python train.py --model="autoregressive pixel model" --dataset="stained colorectal tissue patches (NCT-CRC-HE-100K)" --train_examples=45211 --image_size=20 --horizontal_flip=true --levels_per_channel=6 --vocab_size=217 --arch="transformer_decoder" --width=192 --layers=8 --norm="rmsnorm" --norm_position="pre" --activation="gelu" --mlp_ratio=6 --head_dim=48 --fused_qkv=true --bias="all" --qk_norm=false --parallel_block=false --inner_norm=false --drop_path=0.15 --positions="rope" --tie_embeddings=true --init="torch_default" --residual_init="zero_last" --optimizer="cautious_adamw" --lr=0.0013 --beta1=0.95 --beta2=0.999 --eps=1e-10 --grad_clip=1.0 --steps=9000 --batch_size=128 --epochs=25.5 --lr_schedule="cosine" --final_lr_fraction=0.05 --warmup_steps=450 --weight_decay=0.1
Rows from block 3, named by matrix and row number. Rows with one number belong to one neuron. Each number is 128 + 24 x the weight over its row's rms, rounded and kept within 0 to 255. All counts start at 0. Numbers have three digits each. After the name is the row's rms in percent of the matrix's.
# fc1: MLP up (model.blocks.3.mlp.fc1.weight, 1152x192), inputs 39-77
# fc2: MLP down (model.blocks.3.mlp.fc2.weight, 192x1152, transposed), outputs 39-77
fc1.143 064:113132093121122122122109144129136127090077132111100081133088150106125142080141172125142143110078124125199144103152134
fc2.143 043:149160146111119131123117101119136107131163135168124169151129128126113102120140100115104126156105111127148090211152141
fc1.144 097:146130126092120103163131209112112109158168114126119119131087118123145188123096128145154162136131114136142133144162077
fc2.144 099:110150111147123089139137121068134134084139149119109131136128122123131110161162106138140123121126152146141132185061131
fc1.145 108:149137147126139089142138129099098128132156146080111126174133122132104124137113089134125118126111170101171163157133144
fc2.145 110:162114130112143130119168116142097117101114129147134146112161134079102141139162132152162129131120130127119121114108083
fc1.146 109:095149103142146107127105117123115092133131100083126129172094124116123163092127149116148115131139150164133129106093141
fc2.146 124:089103134109128144143078144099137103147128133113118117091135122086156119191132083133105129147095117142151144162100135
fc1.147 116:159114147123126115122080130114117102107158159149133123125115128148099167086107141106124120119145103126112127112131091
fc2.147 099:135148129153112099175110099147144113119134114109124130123150108129124106136101161152123133133119148128140134143102149
fc1.148 087:185142133124115099115133118138114139164186106145116109191109151157091134112073106119113132126144137149119136136108109
fc2.148 059:142099151124119126120097156085138111140135072163116106143125132073084127143138120130131131096150143135157148120164113
fc1.149 095:132147143037153147111084148101110141131126156137143123143131139120115140125116164101154147126100120120149179095134165
fc2.149 099:138126130102112154111150135110105110146110146179143107131132131113126121108110113148098125094127121140137111162102114
fc1.150 087:129171123147128115130164128104127100102106124075106150152152156067124096121124110150108101153146173159114125086120107
fc2.150 064:068135131121138152115107102182115103154140117091128139161144106183109094096106169122121159068134100113146076092178116
fc1.151 087:137169125117146147120148164131132147178128114179132056195113138105127116141118137102122127152169180104151120151144095
fc2.151 058:146134118140116129113149100144150113090132143139125107090127141163139154117159090153196112113118147081126120127130104
fc1.152 115:161090141145127128130139123123137119130101135074122118118134113136080129158122121131127099091126156147171123152062127
fc2.152 124:105119115081132117106058123106114106160153122168123153140152127144136172116121148105136142124182106121093141118165103
fc1.153 094:148115120158151130087122128114127128140162086111118153127123142098127100114102141142138107093103134127148140125132136
fc2.153 080:089135101126118145088148182151085126109127112188122100140126139119114104152163138126149146093117106132128136113122104
fc1.154 114:172118105070143104068127113125119122112105133144098173155110131107131139118074121095161120077126153152151126129119107
fc2.154 096:154108137106108128117130129135145103137171118088134129154103130109103151116096123083185118133142150116183159136119122
fc1.155 094:119107104130097158096090174096084117120127134119099088134097122122130116118124109133104139115151118144182122163133114
fc2.155 063:176118130142126134167176119149139099150136096134105169134129124137119144162111140161177110130070127127113140095135138
fc1.156 120:190119148118152109127123137132146102142185124208106110133155127118121132123112116095136118120121126119130147160118084
fc2.156 155:069138126146124109145107125109130135090112116107132090132123117138135108104104140153144151088118147141135096082078134
fc1.157 068:148128130109104124098102132115092107123111088123110100155068114096124114133124137074150110091133156154160151103112104
fc2.157 058:171120141102111108115106159089104096150119115118130078143109141093103163101113146103188121112116155145181146075131107
fc1.158 097:160121149136102114109137100100148109119171145160124080133127111089112180122142162120200111137073131113137106146077145
fc2.158 087:161122126156121151114110112113152096154162124138134068106105137148130116151101111152089128121117144124143139152141136
fc1.159 079:167105112100104141109117136111072112106137103074100153121125134141090156134109091126146110087117149139179143125169119
fc2.159 057:165068155130101148123134101081148107083157113138120136064145139139151124125167128105099114096122109146132100097150134
fc1.160 114:119141117141137097098130111099094140151101106106137123122140115067113108120131128125149132156076148128154155118109143
fc2.160 130:142133135108144127111138137121131158106150143111146118148146145124139102140138135127138123155129113105174129148098149
fc1.161 134:135110172056140120114092149102121119167116133119123118116142166128100131119125138094114116067158104129100128109158132
fc2.161 165:159138110085116113117076121092124143093093159064130104108134144132123133123117127137153149145136107092133161125144155
fc1.162 095:145101107068152143125069125098108153152131080132125067122123128121140176101147156056183154103126127114149110122134122
fc2.162 071:072128127164131149142107089146179084119117117185125167135127117130135112116151164116147127087131125118135075127149132
fc1.163 082:114121120118116149118139113088143109116112157144147134129062104158129120110098142141155138091123138141175164137125078
fc2.163 066:120134113156120128127148058122142132130144107106123114140132108109133117146135099152103149143091159109104143173081139
fc1.164 089:128152115162111136114095123124103120144123155140134100198124115095148124133121163137118124108119097125194125131132111
fc2.164 074:138126143123131112108134097140165110135101152082130163110167146125112129151135113136087129110129157143145128081141152
fc1.165 082:171109121159137116096164166114106111146101144087151131117134139151098127133123152143111137119095134130129135122136095
fc2.165 052:170119128118132139123112105130132141095143147171111138103124148136107131095140133150116135082155123120095102135158117
fc1.166 113:117132130146135115104112108092131101143130109099127105095114117099122129125109151133140141130087090152177146147133134
fc2.166 111:148131110106163133155151120160119120130143151169157073108122133108169113155143145145154112134127129129114096120086099
fc1.167 119:125116146086124099085109156135060134175126094125141129156166137117081122128130128130154139121117123164121140113127130
fc2.167 131:132162119085124074110126109129106136101085164110121177127131144119143123106172114135116132122104091142126132115150110
fc1.168 116:123125126064137136137145142074131142112089135113131150143114157129150104111143127102132142100073154140169138152101090
fc2.168 124:084141123137104119096157092090114119146116130130134109128124133106167155104146139130187102097131165135169095117085136
fc1.169 106:121154128058136090113093130077133120083122143136141144145127150092136099131142136104146140105151120119151167081099073
fc2.169 088:142152143126137134121151117103097135178069132066126153102129117139172164108112146118123109103124095164130123078150170
fc1.170 101:119123151117087135128104170118133091146124079107143068111139145109127202094131151106181148136164121128140123120128097
fc2.170 091:128150133103107115098166147127129149153135116148136134135094125140115161110125171102179103100126136137163146069084113
fc1.171 099:170111122097142162109081112139061112095143166166086128130127157146089124102120112141159150104162092128163108123112086
fc2.171 086:162119136177137139167160132135139128118150082123122110130101110107136123125136148165103115127086164142181109102109152
fc1.172 101:128122123129137098162136163135096133106096084113128149111142131096114114123128106128117135104139216139147141118141104
fc2.172 087:119151127113144120110087108155130118124141128147089162134116143166116111126114166144173137155175121100107148149130167
fc1.173 100:132133129123104122124126140121103132171117122056113148124149119101144127122122110149136136123114141162145114119070153
fc2.173 089:076130144135123127156108146122165111164112075123132091132133123097111128145144119147087129091179135136125110101182088
fc1.174 097:139115113141124156082153157120110105092161095129082181141127123087116113159112154088160137058095158137135153118140152
fc2.174 082:140141127112160120091096130122122112116136125100102129153104123120145143114129145087196104127111156129094143098114122
fc1.175 085:131128134158118125107132104105126092116100128093129150126125154143102158116138132168153125073147152177106144086127124
fc2.175 067:143145153110127112151106132172140109134124114155126104119117131170145103114085138119122115118107129118144059137156159
fc1.176 094:136129141141152134126134118130111131124112098132095146143153133131104167107140144061189112065131174160122120091119139
fc2.176 110:075115098161120115157127149134135128100167132072141194104105145118166106116142119178121124151134115123125125170152090
fc1.177 097:118125137082123096133162160141118122174064124072133116154121152082144146117122153103122101133100123138167145120112146
fc2.177 076:172120120151137140110138099173115127119140147240137115128122139114125136136111109133141141127119106111131115179133121
fc1.178 101:157131150107132098083156128115128111131068082121125164121145130114121149135144112132144129099109111163159119134132128
fc2.178 071:167123132137096112134145181129164111136144143130121105134102121126157137091093182124134126116137184109161151110142094
fc1.179 081:119149092112104146097105137118108139093091119174118133110115116124102094122134124116140118132083135115154161098130140
fc2.179 050:086126127146123125137121096166145139127177123124155112110147130116130129141183140147143131156163087129107137120116156
fc1.180 101:142131119121122140103132125121112153123078116112141096149129125137138132110110119122113113107122168119145117099130097
fc2.180 115:107117125168149151131127131092147149178128155123124135142093091150162144111099130124132153118127120151105092122128124
fc1.181 105:128105140143120119103082157098102124162172092139108098152120140077133133129126138119181101142081129133099155153135123
fc2.181 132:157145149103116119168120135152128153148128108104079068109127122102097162133131138104173105165114127114141145070097106
fc1.182 086:146096107142123147103157123113131096115130130098101159138125145104143137145127109129181101126103168123075103146135121
fc2.182 120:120101103118114179110137135105114146091147158127127128090116133129128155127161057104127139105162106126072132134141138
fc1.183 077:134161103153107111145124122152095147135139157131139097181139108106122137147112117096117138118124185128174156182155103
fc2.183 065:144154097135122132112124150175110134128169148067118170114112132175116119143116118181106133127114159136128138082109144
fc1.184 072:160115117103134128137155140101144115174140123166143152129140129138121117104151144121103146097142134117102155149125117
fc2.184 038:126117127173138147106127133098147103082141149146149085131097121112149139100143107102147131122082096127102125129077097
fc1.185 133:156120146044151135111094174105082138153105126122081091141114153132113109134113164071142123088117120123089124136181127
fc2.185 156:127142139104137133112137129090117155134109142122120095132150110132150120121131127123101149119115120113113082118113133
fc1.186 096:129131142097132114122129154081140128142159093121160080136126128124124187145108118087147125140110145110150147133161125
fc2.186 082:117124130140123129145122144095145104131123122118128073121135104154082138108122131093116145127120101125168134064101122
fc1.187 097:101166153165137140137155133111154133172180086133149104204101112109125132151166146134133101118154104131158118148113111
fc2.187 107:120142156122132113145113120095130133126056169078146169135129133130125116139125128104154124111110112139155121110148144
fc1.188 111:136136138156138137068142168119101137081099089125126108124136139105126077132140136117142130118113135151137081112115147
fc2.188 141:154143144141121123163131109179147104116204146117159130154122152150139115103126147149118122112185091148152155133109140
fc1.189 113:123114106124144111149169178107155144114146119152162106147044127096151150149126147127114108090131132145156139160108044
fc2.189 118:107146133120076123109134138099097121149140112149151119149117123150144125114095124092148111145167139124139154152093126
fc1.190 088:120111152112092120128095132090130110148127163065145121148097113171086137119085120149149127140128118141165150097155099
fc2.190 083:117139093093154117139091134147121134136072119100141143096134138124147177131157120107128122170143125154087107105088130
fc1.191 097:159147163102158122127145149108085119101148108147130141138139125146128091118103150100140144095107126138115140077098160
fc2.191 095:144125117141166112095134119132133127092104151160137143098159123118149066122132114098102146110111107136107131141120118
fc1.192 120:143148151136144106077113130144096127150112152084091083169143133128092106161092128114170131114122172105138136117123134
fc2.192 145:164153140161165144160101141142118130104148139177137065152132151113108135141128122151126108137157155116098132168088122
fc1.193 122:120141125168109122123116116172158129126127127158126122118136117131135127105135131110142128131134148148114101076090095
fc2.193 128:158128127114151129137113114135100128116155135149156134125133130153092108167128071089142151154143129143132100151136122
fc1.194 117:122118134070117132122151163109162129140089115154138095106115115099134129111144202098124126122138118127157119030105102
fc2.194 107:175118113099150153143122128088127138093143127095121118109107139151144114071121145114141133118124127114111135102068114
fc1.195 111:133137136150127107107153132144100118124147145138101142159126116146091141102102139121154120101144155144129152142107105
fc2.195 109:131148143140138116117175145173125103134153108127127109138109123138123125130087136138147125091122145098067173125101092
fc1.196 038:142100131112119143106141140143114128104130145125156103115148103109098142140112094155162165156130083122089152149175170
fc2.196 029:144134137098129129113138137094099110172108136143122114050144124143123141112089134134210127140145133133125132140123094
fc1.197 084:110136147085117133161130130104068098154110138115091150150077181132116118135114130148113113132120103147190135166127123
fc2.197 057:120095113130112145105124114077165124125154081135146172130084114113146111102182125136185130136181137134135122117116145
fc1.198 124:145120120087129125157126149067121140173127136130116121128083131120132148105078123113119124124123118127150136123114099
fc2.198 137:102132108132127126120129104156116126113116112101115082133156130121142096126147184144167127115131112125128097144143175
fc1.199 038:146123158121160117109150156134131126111109103133118125143149123131133101098102087147154142088142085141143110155143137
fc2.199 029:129110128108119107148078128092139109140092125100129111121120118132131131158129157095212125115145127112132150166120150
fc1.200 106:100075113098131133120150173137120129128128088094136173123098132115113158110125111123112136159115137120167126109164108
fc2.200 089:130154103123102085103117131112157132166099148091128081147112126175096150102117180137172157128102111092128145110152137
fc1.201 107:101136160100118146142112116113127105139110124133129112137114155109128142102121156073154101113111159123130154158096119
fc2.201 096:146126130095131150118118126128132111167186145123127133131103139148107166146143102135158124146160152151134104143146088
fc1.202 112:162113130128133119120100085124148114115089147170130127100099133110120122136114179095164129099151138123144124114124117
fc2.202 162:126114121129134102126150106187123116146158164091141127128173142138097118116137141148090096153140135151104130192145091
fc1.203 042:115097107149132172102138145134118124099133125134161110108077145159135130079080132101140117135163149123137156143128112
fc2.203 028:123112147132138109124172137115164130093120130159113107137143095111138149115149129141140131128080086151154114132157115
fc1.204 052:106100110125114091087158137130153128133142124122147164146083142113132147153119144139131122092100128142179106154141124
fc2.204 026:128111140095130136114139131142122137112059151153154165141147132165085126119151132102142142114097100123084121179143115
fc1.205 124:122100153147083105101126137117146121123132147081145110138080126106122154126119169130133143118088148171188142150068116
fc2.205 137:071140137158098136140174129091200105154164083110144134105103114074126109098134135145115124141134167109133119185102130
fc1.206 118:114130144079142101132095148109098134135164155104099108186127131135107103092130135079135105119135123131124142110139080
fc2.206 123:119129110146177143152153130149120127119200132151143131136125124114163127148088122134084143136158092112075096204144130
fc1.207 097:094150132139127123157146132112069125130120094063147103137140134094148134133127155123187156121139162128159126084081176
fc2.207 101:105128127126108154177087123157134135140117133154114118107139138144108113134119094153124123145192155133123154179120136
fc1.208 123:142114152141111148083146154073146116115136104105119113104089116087151154132135111117128129113113150182100106149127145
fc2.208 108:169137125171131114139075089143104146123162155085141128126121117169134108117125154171158125126128127124152131109117144
fc1.209 095:149117165152106127114151120123133134182150105161134152204127148110083129140121138131130102136123161146092168098128135
fc2.209 103:110143141173128114120097101097114131145086109072113188120153113115088083134107110137097120146089149152095156115139162
fc1.210 051:145157109121096152109101162138118150154140113152144154137139154130155116112152156077153151104150146177126135087113128
fc2.210 027:123144107150136154135145131137157138116154125163142145128126122106152115158160151176111172123112119094144083172121104
fc1.211 116:125163094132123092108100121134085111178097124144085094139114135121087095133108123127134102132147114142131111093143114
fc2.211 114:159134128161087121146149087112115133118131097135138148119153113107125104154096099098130138119141145143158157145120143
fc1.212 099:110168113070121123114105162095147119147096092171111094165133139136125120112124194100111122114111115118170165087108113
fc2.212 122:153139123134089116140134152163102134123100095087158147091144133151136148127137119099162114088112182131104125174143152
fc1.213 086:123117156117116136146138154115143106168125103174127111112143127080145150124174120098095098117117118157162117161108160
fc2.213 069:125116161127144134120153145106131117149112110145125095157117137135172142117133198141185112111146103109084119126117080
fc1.214 103:160107134118159137113118136172100139128124100091130160132157139115127090121120142127129140130058170158128101136089100
fc2.214 098:125106131092158163096087131090130124093133117128124170120164142132131112148132111125154158126137108111166100168136171
fc1.215 100:151128141137110115081108161134094109138133076113128120131147142102111102118110142116143112111114165163178116174112129
fc2.215 090:172120147091110125113114156122127128098141136135127101131096133113120129105118122083161126129118169134168144174088120
fc1.216 091:136121138133063111114138136133139109104121137141125129156094124088094149091109119122148109145081146131116140130137146
fc2.216 098:161114124132117125093083134094124122164127105124133120089164149137112151128127119138082125123155149127145135113157123
fc1.217 129:144130159115132093080141144141078142154127135084147151139148141132101124137119153114132125121114125131137157128157082
fc2.217 158:121098125130122146108145122176157126108150124122117134127099109130133159121136169181105143137123148122102126138076134
fc1.218 101:112176128141125144108108098132123126148128117105132113143141112102113096130118149147146124128113129123170115138108148
fc2.218 124:093152108109141138127144115163123120103112145049135153138137131120138122111120135125114160137127157107147121073095136
fc1.219 115:127161172098151120125148146123099140134090146085114113147129131155134138116133132095145134098086138143139163148129100
fc2.219 114:135149142115113131111148123145116136130073132107120105156162144124144131135119127083098115139106102127112122119141125
fc1.220 097:114120139156148116117108177121096151135140100061153103118140125120130152126099157119128124106149134134160123161112118
fc2.220 101:129138147116114128095124103094154107111128144170117101127114111100091103107126159142164111107187125114115165058133095
fc1.221 088:158129129140166161150134155119142134112140090159115124130132113080069121155153171132124116138119116117124116075092109
fc2.221 061:128142116146126141145105109137113122125179096098147168117093135111114144143126114163130150180133149130160116155093123
fc1.222 077:126122151113125130082124104106105111143151104166143164122124135108068130127137130154120145126165144157142082150138121
fc2.222 052:164109146178106150128145136124122141164119141176091143153093119148146162155121087121092150144115112120119153090124116
fc1.223 089:110109112165136130159114104140136120095178107124125156179123113143143133106092147134171159077130190150160121136112102
fc2.223 100:093112138152148127108082089148072108139129103087133141131152114148132123143132125117100146127138078142086117082157188
fc1.224 118:131129112118107106105130105037144107147071101100131133119079130120132157111126153075143105119140117130131150100120137
fc2.224 147:173144111127136147136108148139148134099155109128141162115128149137090155130152077131104129127182132102112105151118138
fc1.225 080:160132174100112097155114107136093127122141143118121115136127156109130130100132112140134137167140180122131146159161146
fc2.225 066:142153147092151126126115174151122139078126120130106126132144127153102065134094136113122130153141144093153133096118114
fc1.226 116:106141161146144112119100135140078103103135139116088111182129142128098147106139131131206114126092132132149147129112099
fc2.226 125:150127137158118127140154189153120153154154084135129140152112114118125140143102109161113130089106193135098143131137119
fc1.227 122:167151148085110107166112173144133119148104120151100158161137143125131124124096124085128135093146144130146145105160100
fc2.227 128:111119116130129132076137115123105114122154144065134109123142145107133128143137068163131121130120133118121145182088128
fc1.228 098:140134112130105133120148150130118107105110121139097142162082138124108138114082161083144133118115144122161137128119093
fc2.228 090:085145128121104127093164155124132138158099172124092128088126104123141147139128120058150117126136143128105116126122134
fc1.229 096:101125153131162119126129144103123107141139109063106130154103151134123096117107148175130100116110135132168136134114173
fc2.229 082:111125152127114118119115133093195097090127148085163141134137126098085094146160071129178153121167139110151135192086157
fc1.230 097:152155160085092103104108099087126131153122128104112146128118155156097152105117112118131112126118140157140171163158138
fc2.230 093:146128156110137126124140136138119120103122140125122086132166138112112154090141119154148146151125099102147094123151133
fc1.231 111:148152148158146134148135176129121140110166125197109122151113118120099136089139144121091125084127116131111111125113072
fc2.231 107:131150112098137105114101147125125135129134151156108068135122116123109081122111129122133143108097094126204117094090105
fc1.232 113:148145109134152125115150121163115136117116137087134125111137121126085122122092103142171116153097176089130141072090075
fc2.232 133:217119102137144112111156163140118123141174108174129094148153138160114162132110091127096128111108158146115136134161121
fc1.233 100:144169113142093131105142099106115118137147093145089141159107132096121133101155117096152119153118125156107136133102113
fc2.233 112:125135171113118129113137190092126138148092140112145125122166127153090163124151102102127110076176135128102134114173104
fc1.234 081:135111122091123119122141107129114130111086148160103127099114127116097132150119130117129130117122141165196157139110099
fc2.234 067:073147094145124118096112131106134154120104139079145151110126135155134115133132142109120128133135118120168122094141149
fc1.235 061:130133092128136088110121143071131162119137133131141137151088132149109095113137148110144111083128114136137168068092110
fc2.235 041:105114128219114129122117078196150167090096175088153125131132122126132142146114135111091135107144126123122139142141140
fc1.236 100:144146123098136104126116141111157116133179112177154129144143134104149135125121148106138132125131109143153158109118129
fc2.236 107:157129130129114132132120123088140142137084128098115132137147118117110120132126132149062131105107147108109134131172165
fc1.237 105:156114159128113130123110118131065100104152108146139105167117136149129132118087097118131115149124189125127134140138106
fc2.237 085:141135122114121100147195112147150119121140116131138155163136156109138108152119147105144104097080200138096158146107110
fc1.238 117:131087171093119147065134121088116098172122091104124098132140118132114175113129133141109149107134143157139140113162159
fc2.238 114:132157128144114130142185107136162130153146158096124081141133135122181131089123143141151113166136150083186133109065158
fc1.239 098:125147153099131092103132103093119116129158125083136094106166149112132147089139123116123143154096153161117138129117153
fc2.239 109:107132136114116121177140133200151122123126116165115125160133132143129088140124129118097075112162134133169171105176100
fc1.240 113:146161146136076116124155149135120080162107147151115150138090151121114141094116140097155102137152110141139136132124055
fc2.240 116:166135160115093098156174153124124096132093135146086129138120168102126149095125142122108070104135128123138167092130068
fc1.241 099:109159100125139104098121122109131137166141132074150126150102112114152121110131113106135126131069130142134167156153124
fc2.241 083:082115146127122146125132187123172115117110103131132149117121123126144177130098185133159115082119136150131118084109113
fc1.242 101:085109125098133143070110141162107113119104144153103116163119146120111159104147126086107135113150111126133166113135062
fc2.242 093:130122139114127145136099111126195139137117134087125104152127113153117179083114158145153148107130158115134128078137172
fc1.243 089:159170113106130117105095112137107115116160142124084143123133164149129094119093145143159137143111112133186116122132115
fc2.243 099:092126141138132154111141102128155124101121119131131135147139134134118152100133159109131142111148146120091129162145142
fc1.244 102:156114144115130158089097156087116102126156152155132082127128161099098137066126153139114121104146104132124135080107070
fc2.244 088:117124131168100127167116150144135133142156124139128131135113119143153131122098140121114129109156145101136131204124158
fc1.245 111:156098142140106116059089112116123128111118123133119096126140138062095101144146138119122123132114142153153173163100149
fc2.245 109:140097126128127142065109120139109129114094205138128103133153113149106080131126126104105136121157099141151147066126134
fc1.246 094:108109101119108102130145126090114121108094130085151138150094139110106134077097124102115147122105160128126120148100099
fc2.246 082:078145088103105136140104083097160136098104163122119138105094136108175118100148126114102122139156132134130105134158174
fc1.247 114:144098175100154110126167119141143095122162100125163141140149153103104136097166162129128120085096130178122109097097077
fc2.247 131:126149149164127124107123083119131128118149119121132145129128129121072100094124130123127122101140165124089124114111116
fc1.248 098:180144128114111113105106112113114096122136155144134073122094146134118155105132141105160128106131067125157110174158095
fc2.248 090:075113141167109135118133093102158127154143108061130162131153132162133133131150165121090121165132140155144127139138142
fc1.249 105:100126126122153131106102117117103117089160092133106114119111116144159104114134139126135133092119135126178147132115139
fc2.249 104:130134137164101127104115140132078110141133151143127140123126148156116140119125104170102122124119093138124156133164122
fc1.250 104:103096153123119140116140174141152094136139088163092113172088145106100109130114206103152093091141148134117126110136103
fc2.250 093:115095138136128121118121096143143111177122114140116121146143127111123134147101160111099143098139152154087148130153157
fc1.251 098:152096114093085158103145156131152138137156139104128143153115125112144124122124175091117132100120125120128116166113100
fc2.251 085:086117162125118144123103137139143140143107155122100114098111096139126157107148180142137130119209099065088099092128113
fc1.252 094:101109103122150114084075140113102141140182137112124111130167144129132149127112139128158160127136096131163172081138156
fc2.252 101:115122133139104151108176115155170101137063155156145113109150125063112146160126124130066145115112151120120141174135138
fc1.253 110:173130150138098111093144145125102095148146112086120151136128129101064146109107132089122087095163101161124138088117043
fc2.253 098:089120140085131144133128150164161108146140142140132191117129143133095137175117104128097120108115128130131128178172108
fc1.254 059:116095122128153090100137138142122156150166130122104071131103114146130131116119139154091117087113135101126155101139131
fc2.254 039:188153123110130131133094121154086132104111158138123157120150134166099138108133104102088135171182112111159152103111132
fc1.255 116:138108143124134106078128148123089119155204098085153050149118146124111119130103156145135105132103137122154135158162114
fc2.255 152:078151114126127142134128132170135115135155131139144130138152159116131117116162141168100135141112104089144097201132151
fc1.256 105:142143118101146128086141133115144138122115092061114159137122140083140123110090176112153120129116120132117137090097124
fc2.256 106:128120120137111115109108110121096127119075084150103091166103126148117136102114128068162113086143106159123168100158152
fc1.257 073:129113162114102115124149111092104150209122100121148130113132122098091101136098161094152094135177174155123141130105112
fc2.257 052:132146143132074123067132133109128096112122124167144130091134117124116096163137117127113128123151147137088137077147135
fc1.258 069:111142131120137116116104124151145116125153109103117139128139120153099129090143165109107122142149081136121145105143066
fc2.258 044:135151129114128131123131123120102124125107123160136117150113116116141134107153120090200131131114145112205149064116108
fc1.259 103:107116142127116118156132107081150098101145113136129153142136152108140134141150153124114106109081176118147119127150120
fc2.259 126:071100115089122133132078129072137134150081129094131174108101122118164127122157123103105125087114116165173105150132160
fc1.260 100:133115136103108136133136164110121116140190092167136133119106125114132146151109133131146128116110119139123184148161097
fc2.260 098:116166108157147148158136124132136140165105135084118088133141145146144156121167107116133139121101080114151111133112133
fc1.261 096:137144149152126117136135155131078120126109115145113127191141145130094085098112130172118103130129170102161143120111133
fc2.261 100:109176184113107123175170142123141114175104101150111106100112110127141183138111153144129112092134134138094120085121130
fc1.262 106:155117122136117089117121092118103132120119120085126121178096138084097119116098138130147105133125165146138140152107085
fc2.262 092:171120135100125128119114129080090098119166105113111084129102107105152151079136134125176124090133154122138113101122126
fc1.263 083:124125129121119123185134124155125114153140125151143135106113114100165133129148133135189107151088100149166136123133148
fc2.263 063:137090132116120129078115104094155151100129155094111102108116118103113134112149132098105132124139117144185155115089112
fc1.264 106:156126125127102111064128107145149118168121128077116153129095124148101143121107135131194089106112130142142152135101131
fc2.264 088:167192126082122089144152161156130126170110134124122128164093141134126149142107146156119127168073146146140125162103167
fc1.265 109:101152090130131113110098143162136143145144093104152109144113140146126147107116183114137141123124131123158111156116114
fc2.265 099:170136103094153123104101121080109173123131147122129115122101145169086167118125133106119132130207088111155150146129087
fc1.266 102:123100103175122143108150151106136133159115080154152078151160123094132153131160160125107124111091093145120148116106080
fc2.266 071:141114106145112155157086163130121128163123170127147192099112130129110136161087135158076149174145091124150115162126088
fc1.267 093:122095124106154159171139128110112107151161109106139114146128153109142098121096166049177122104159152120171068196118118
fc2.267 069:074107109156129144124139149172105142149124135125146142104105119109133142150114141136112127098150140156147087123087140
fc1.268 109:162150144155108138113137183128130127159175145157143113167128134116109162158140127102136134116103124084103160127147107
fc2.268 092:125142116133148150143092097115143129160123120118111135124111130134102110116113128130117128147113155127208128119087154
fc1.269 120:068123128100126121157076136120121134131099118115156140140130129101158104118165117091138141126136112147196149147138126
fc2.269 194:183134112120124124129137131127122126116154122116111143103125125178136156106114136137160127100135129116121143029116112
fc1.270 058:151126127135090133094141156138093100130090064132132109118107115106140104129134103136104106139080106154193127107092129
fc2.270 030:080125138160115146128096122114123090124109186173162157154119134148095125122107143101126128123152105124106130137130173
fc1.271 082:150089119103121113130136169136109141094112106109142170111123153133105149139127133150124151153093132124117173162151155
fc2.271 064:095133154108124113109105111112133120134147126097145068081138146185125160166121140114152110125176106151116112150147139
fc1.272 096:137126150133109156135122116107133118146094104052141129136160140134122156146152105146100087129092183133134157090126110
fc2.272 086:109140127107095155136145154151105138134111089132104132120130121134157161133139127108117121144145149149090128096096141
fc1.273 126:123146119141152134108149127124104145114111124087120110181127170133108111125096145110130101098086137162189130105110115
fc2.273 146:115139141115126121149124123119142128130137128089126110092173108083120166162137141147177126162156155089186149168072139
fc1.274 123:111109126130087135141143121163128131120130125111126131168111152089099098148111147109118125118130158124159157152095125
fc2.274 108:198157157102145120118103115131123148184142138181119133129157121155131173105130122128133130104151090115085109083130116
fc1.275 101:079137129124137121121137107069152132121115129083133189115112134098105087160146145128133144111124159123156129130136118
fc2.275 098:111123099066135144122124172121100148151130158113136096103103143146135181151124084130124135149145095122204118132158133
fc1.276 037:168137103115124150144158165104098146117121107139131155165157150122126124131178105132095132156153106090154125092137171
fc2.276 015:113144152138115145126099161148106132134133133115154134155111134123103089166115162128102140131138133094139137115121175
fc1.277 091:139138143151088147105128167114091124134125112152129141172110145113086138132094142149110095118138117135143130100142066
fc2.277 070:156110155101116111131100101114134132182140145144127089128115136148129141196133116124128111130163135144099155179128132
fc1.278 089:131136117120122113125115160138127129134158087110135030149109152092138128110128111138154137158082173158109110144145136
fc2.278 044:161122108123129126123097131145153102118071162125125116096128140145129125123133107115150132157114104141123107155159118
fc1.279 109:135147141152128129125099183121107139088150093136147082124161139086131119101119124131118123087117138115143122144161110
fc2.279 121:142165146110128095139153078146152119145125134111114126137151133155136133144102145143142132173153137097129158160094131
fc1.280 123:122128130120143130070123120108134104125140107130130070128126135114117149113134154134145127075135109141134116116144057
fc2.280 129:139156100111167131108139089078103113126091121149123045150119116112120142105133117131159138152116094135165074082135107
fc1.281 088:149118133136133142115115140125134106126072094177118095159133132137091106123129134100102144105054139141136102129120117
fc2.281 052:117130130117112133084090139095138098110139126150134112145155124111135085114133146107149142151140122135139136119128164
fc1.282 091:129112168136098139144085095082140090165087100091133124122105103102114115136106158119165133118086152134128160093126160
fc2.282 054:148131133135133113099115101096133116086147125091127066120101147103120083119119159133143120135119153157195170115072156
fc1.283 102:142128151136144109123133150140108116108110083104124162160100131114136140143094158105174133153098128189161122134088107
fc2.283 103:136125129120118118200079140148117137123119137182123102090108139124136122137110135143143161137134140133099142164160133
fc1.284 086:148114123128154117168143081082125150162128127092113164160154147130126114124116180126155106134162137112135095144110086
fc2.284 062:085161110103126130122144146212110141156160141138150096111115102117130144140141168153171152162139110129112146103093139
fc1.285 089:156146110152135092154147102091151129118150107117132140137116149149100139152132107120133147138133146131123155135150142
fc2.285 087:107168143144160100151122123145137133147141091134137188123140112139096129127101132148124136144155095134137133099152130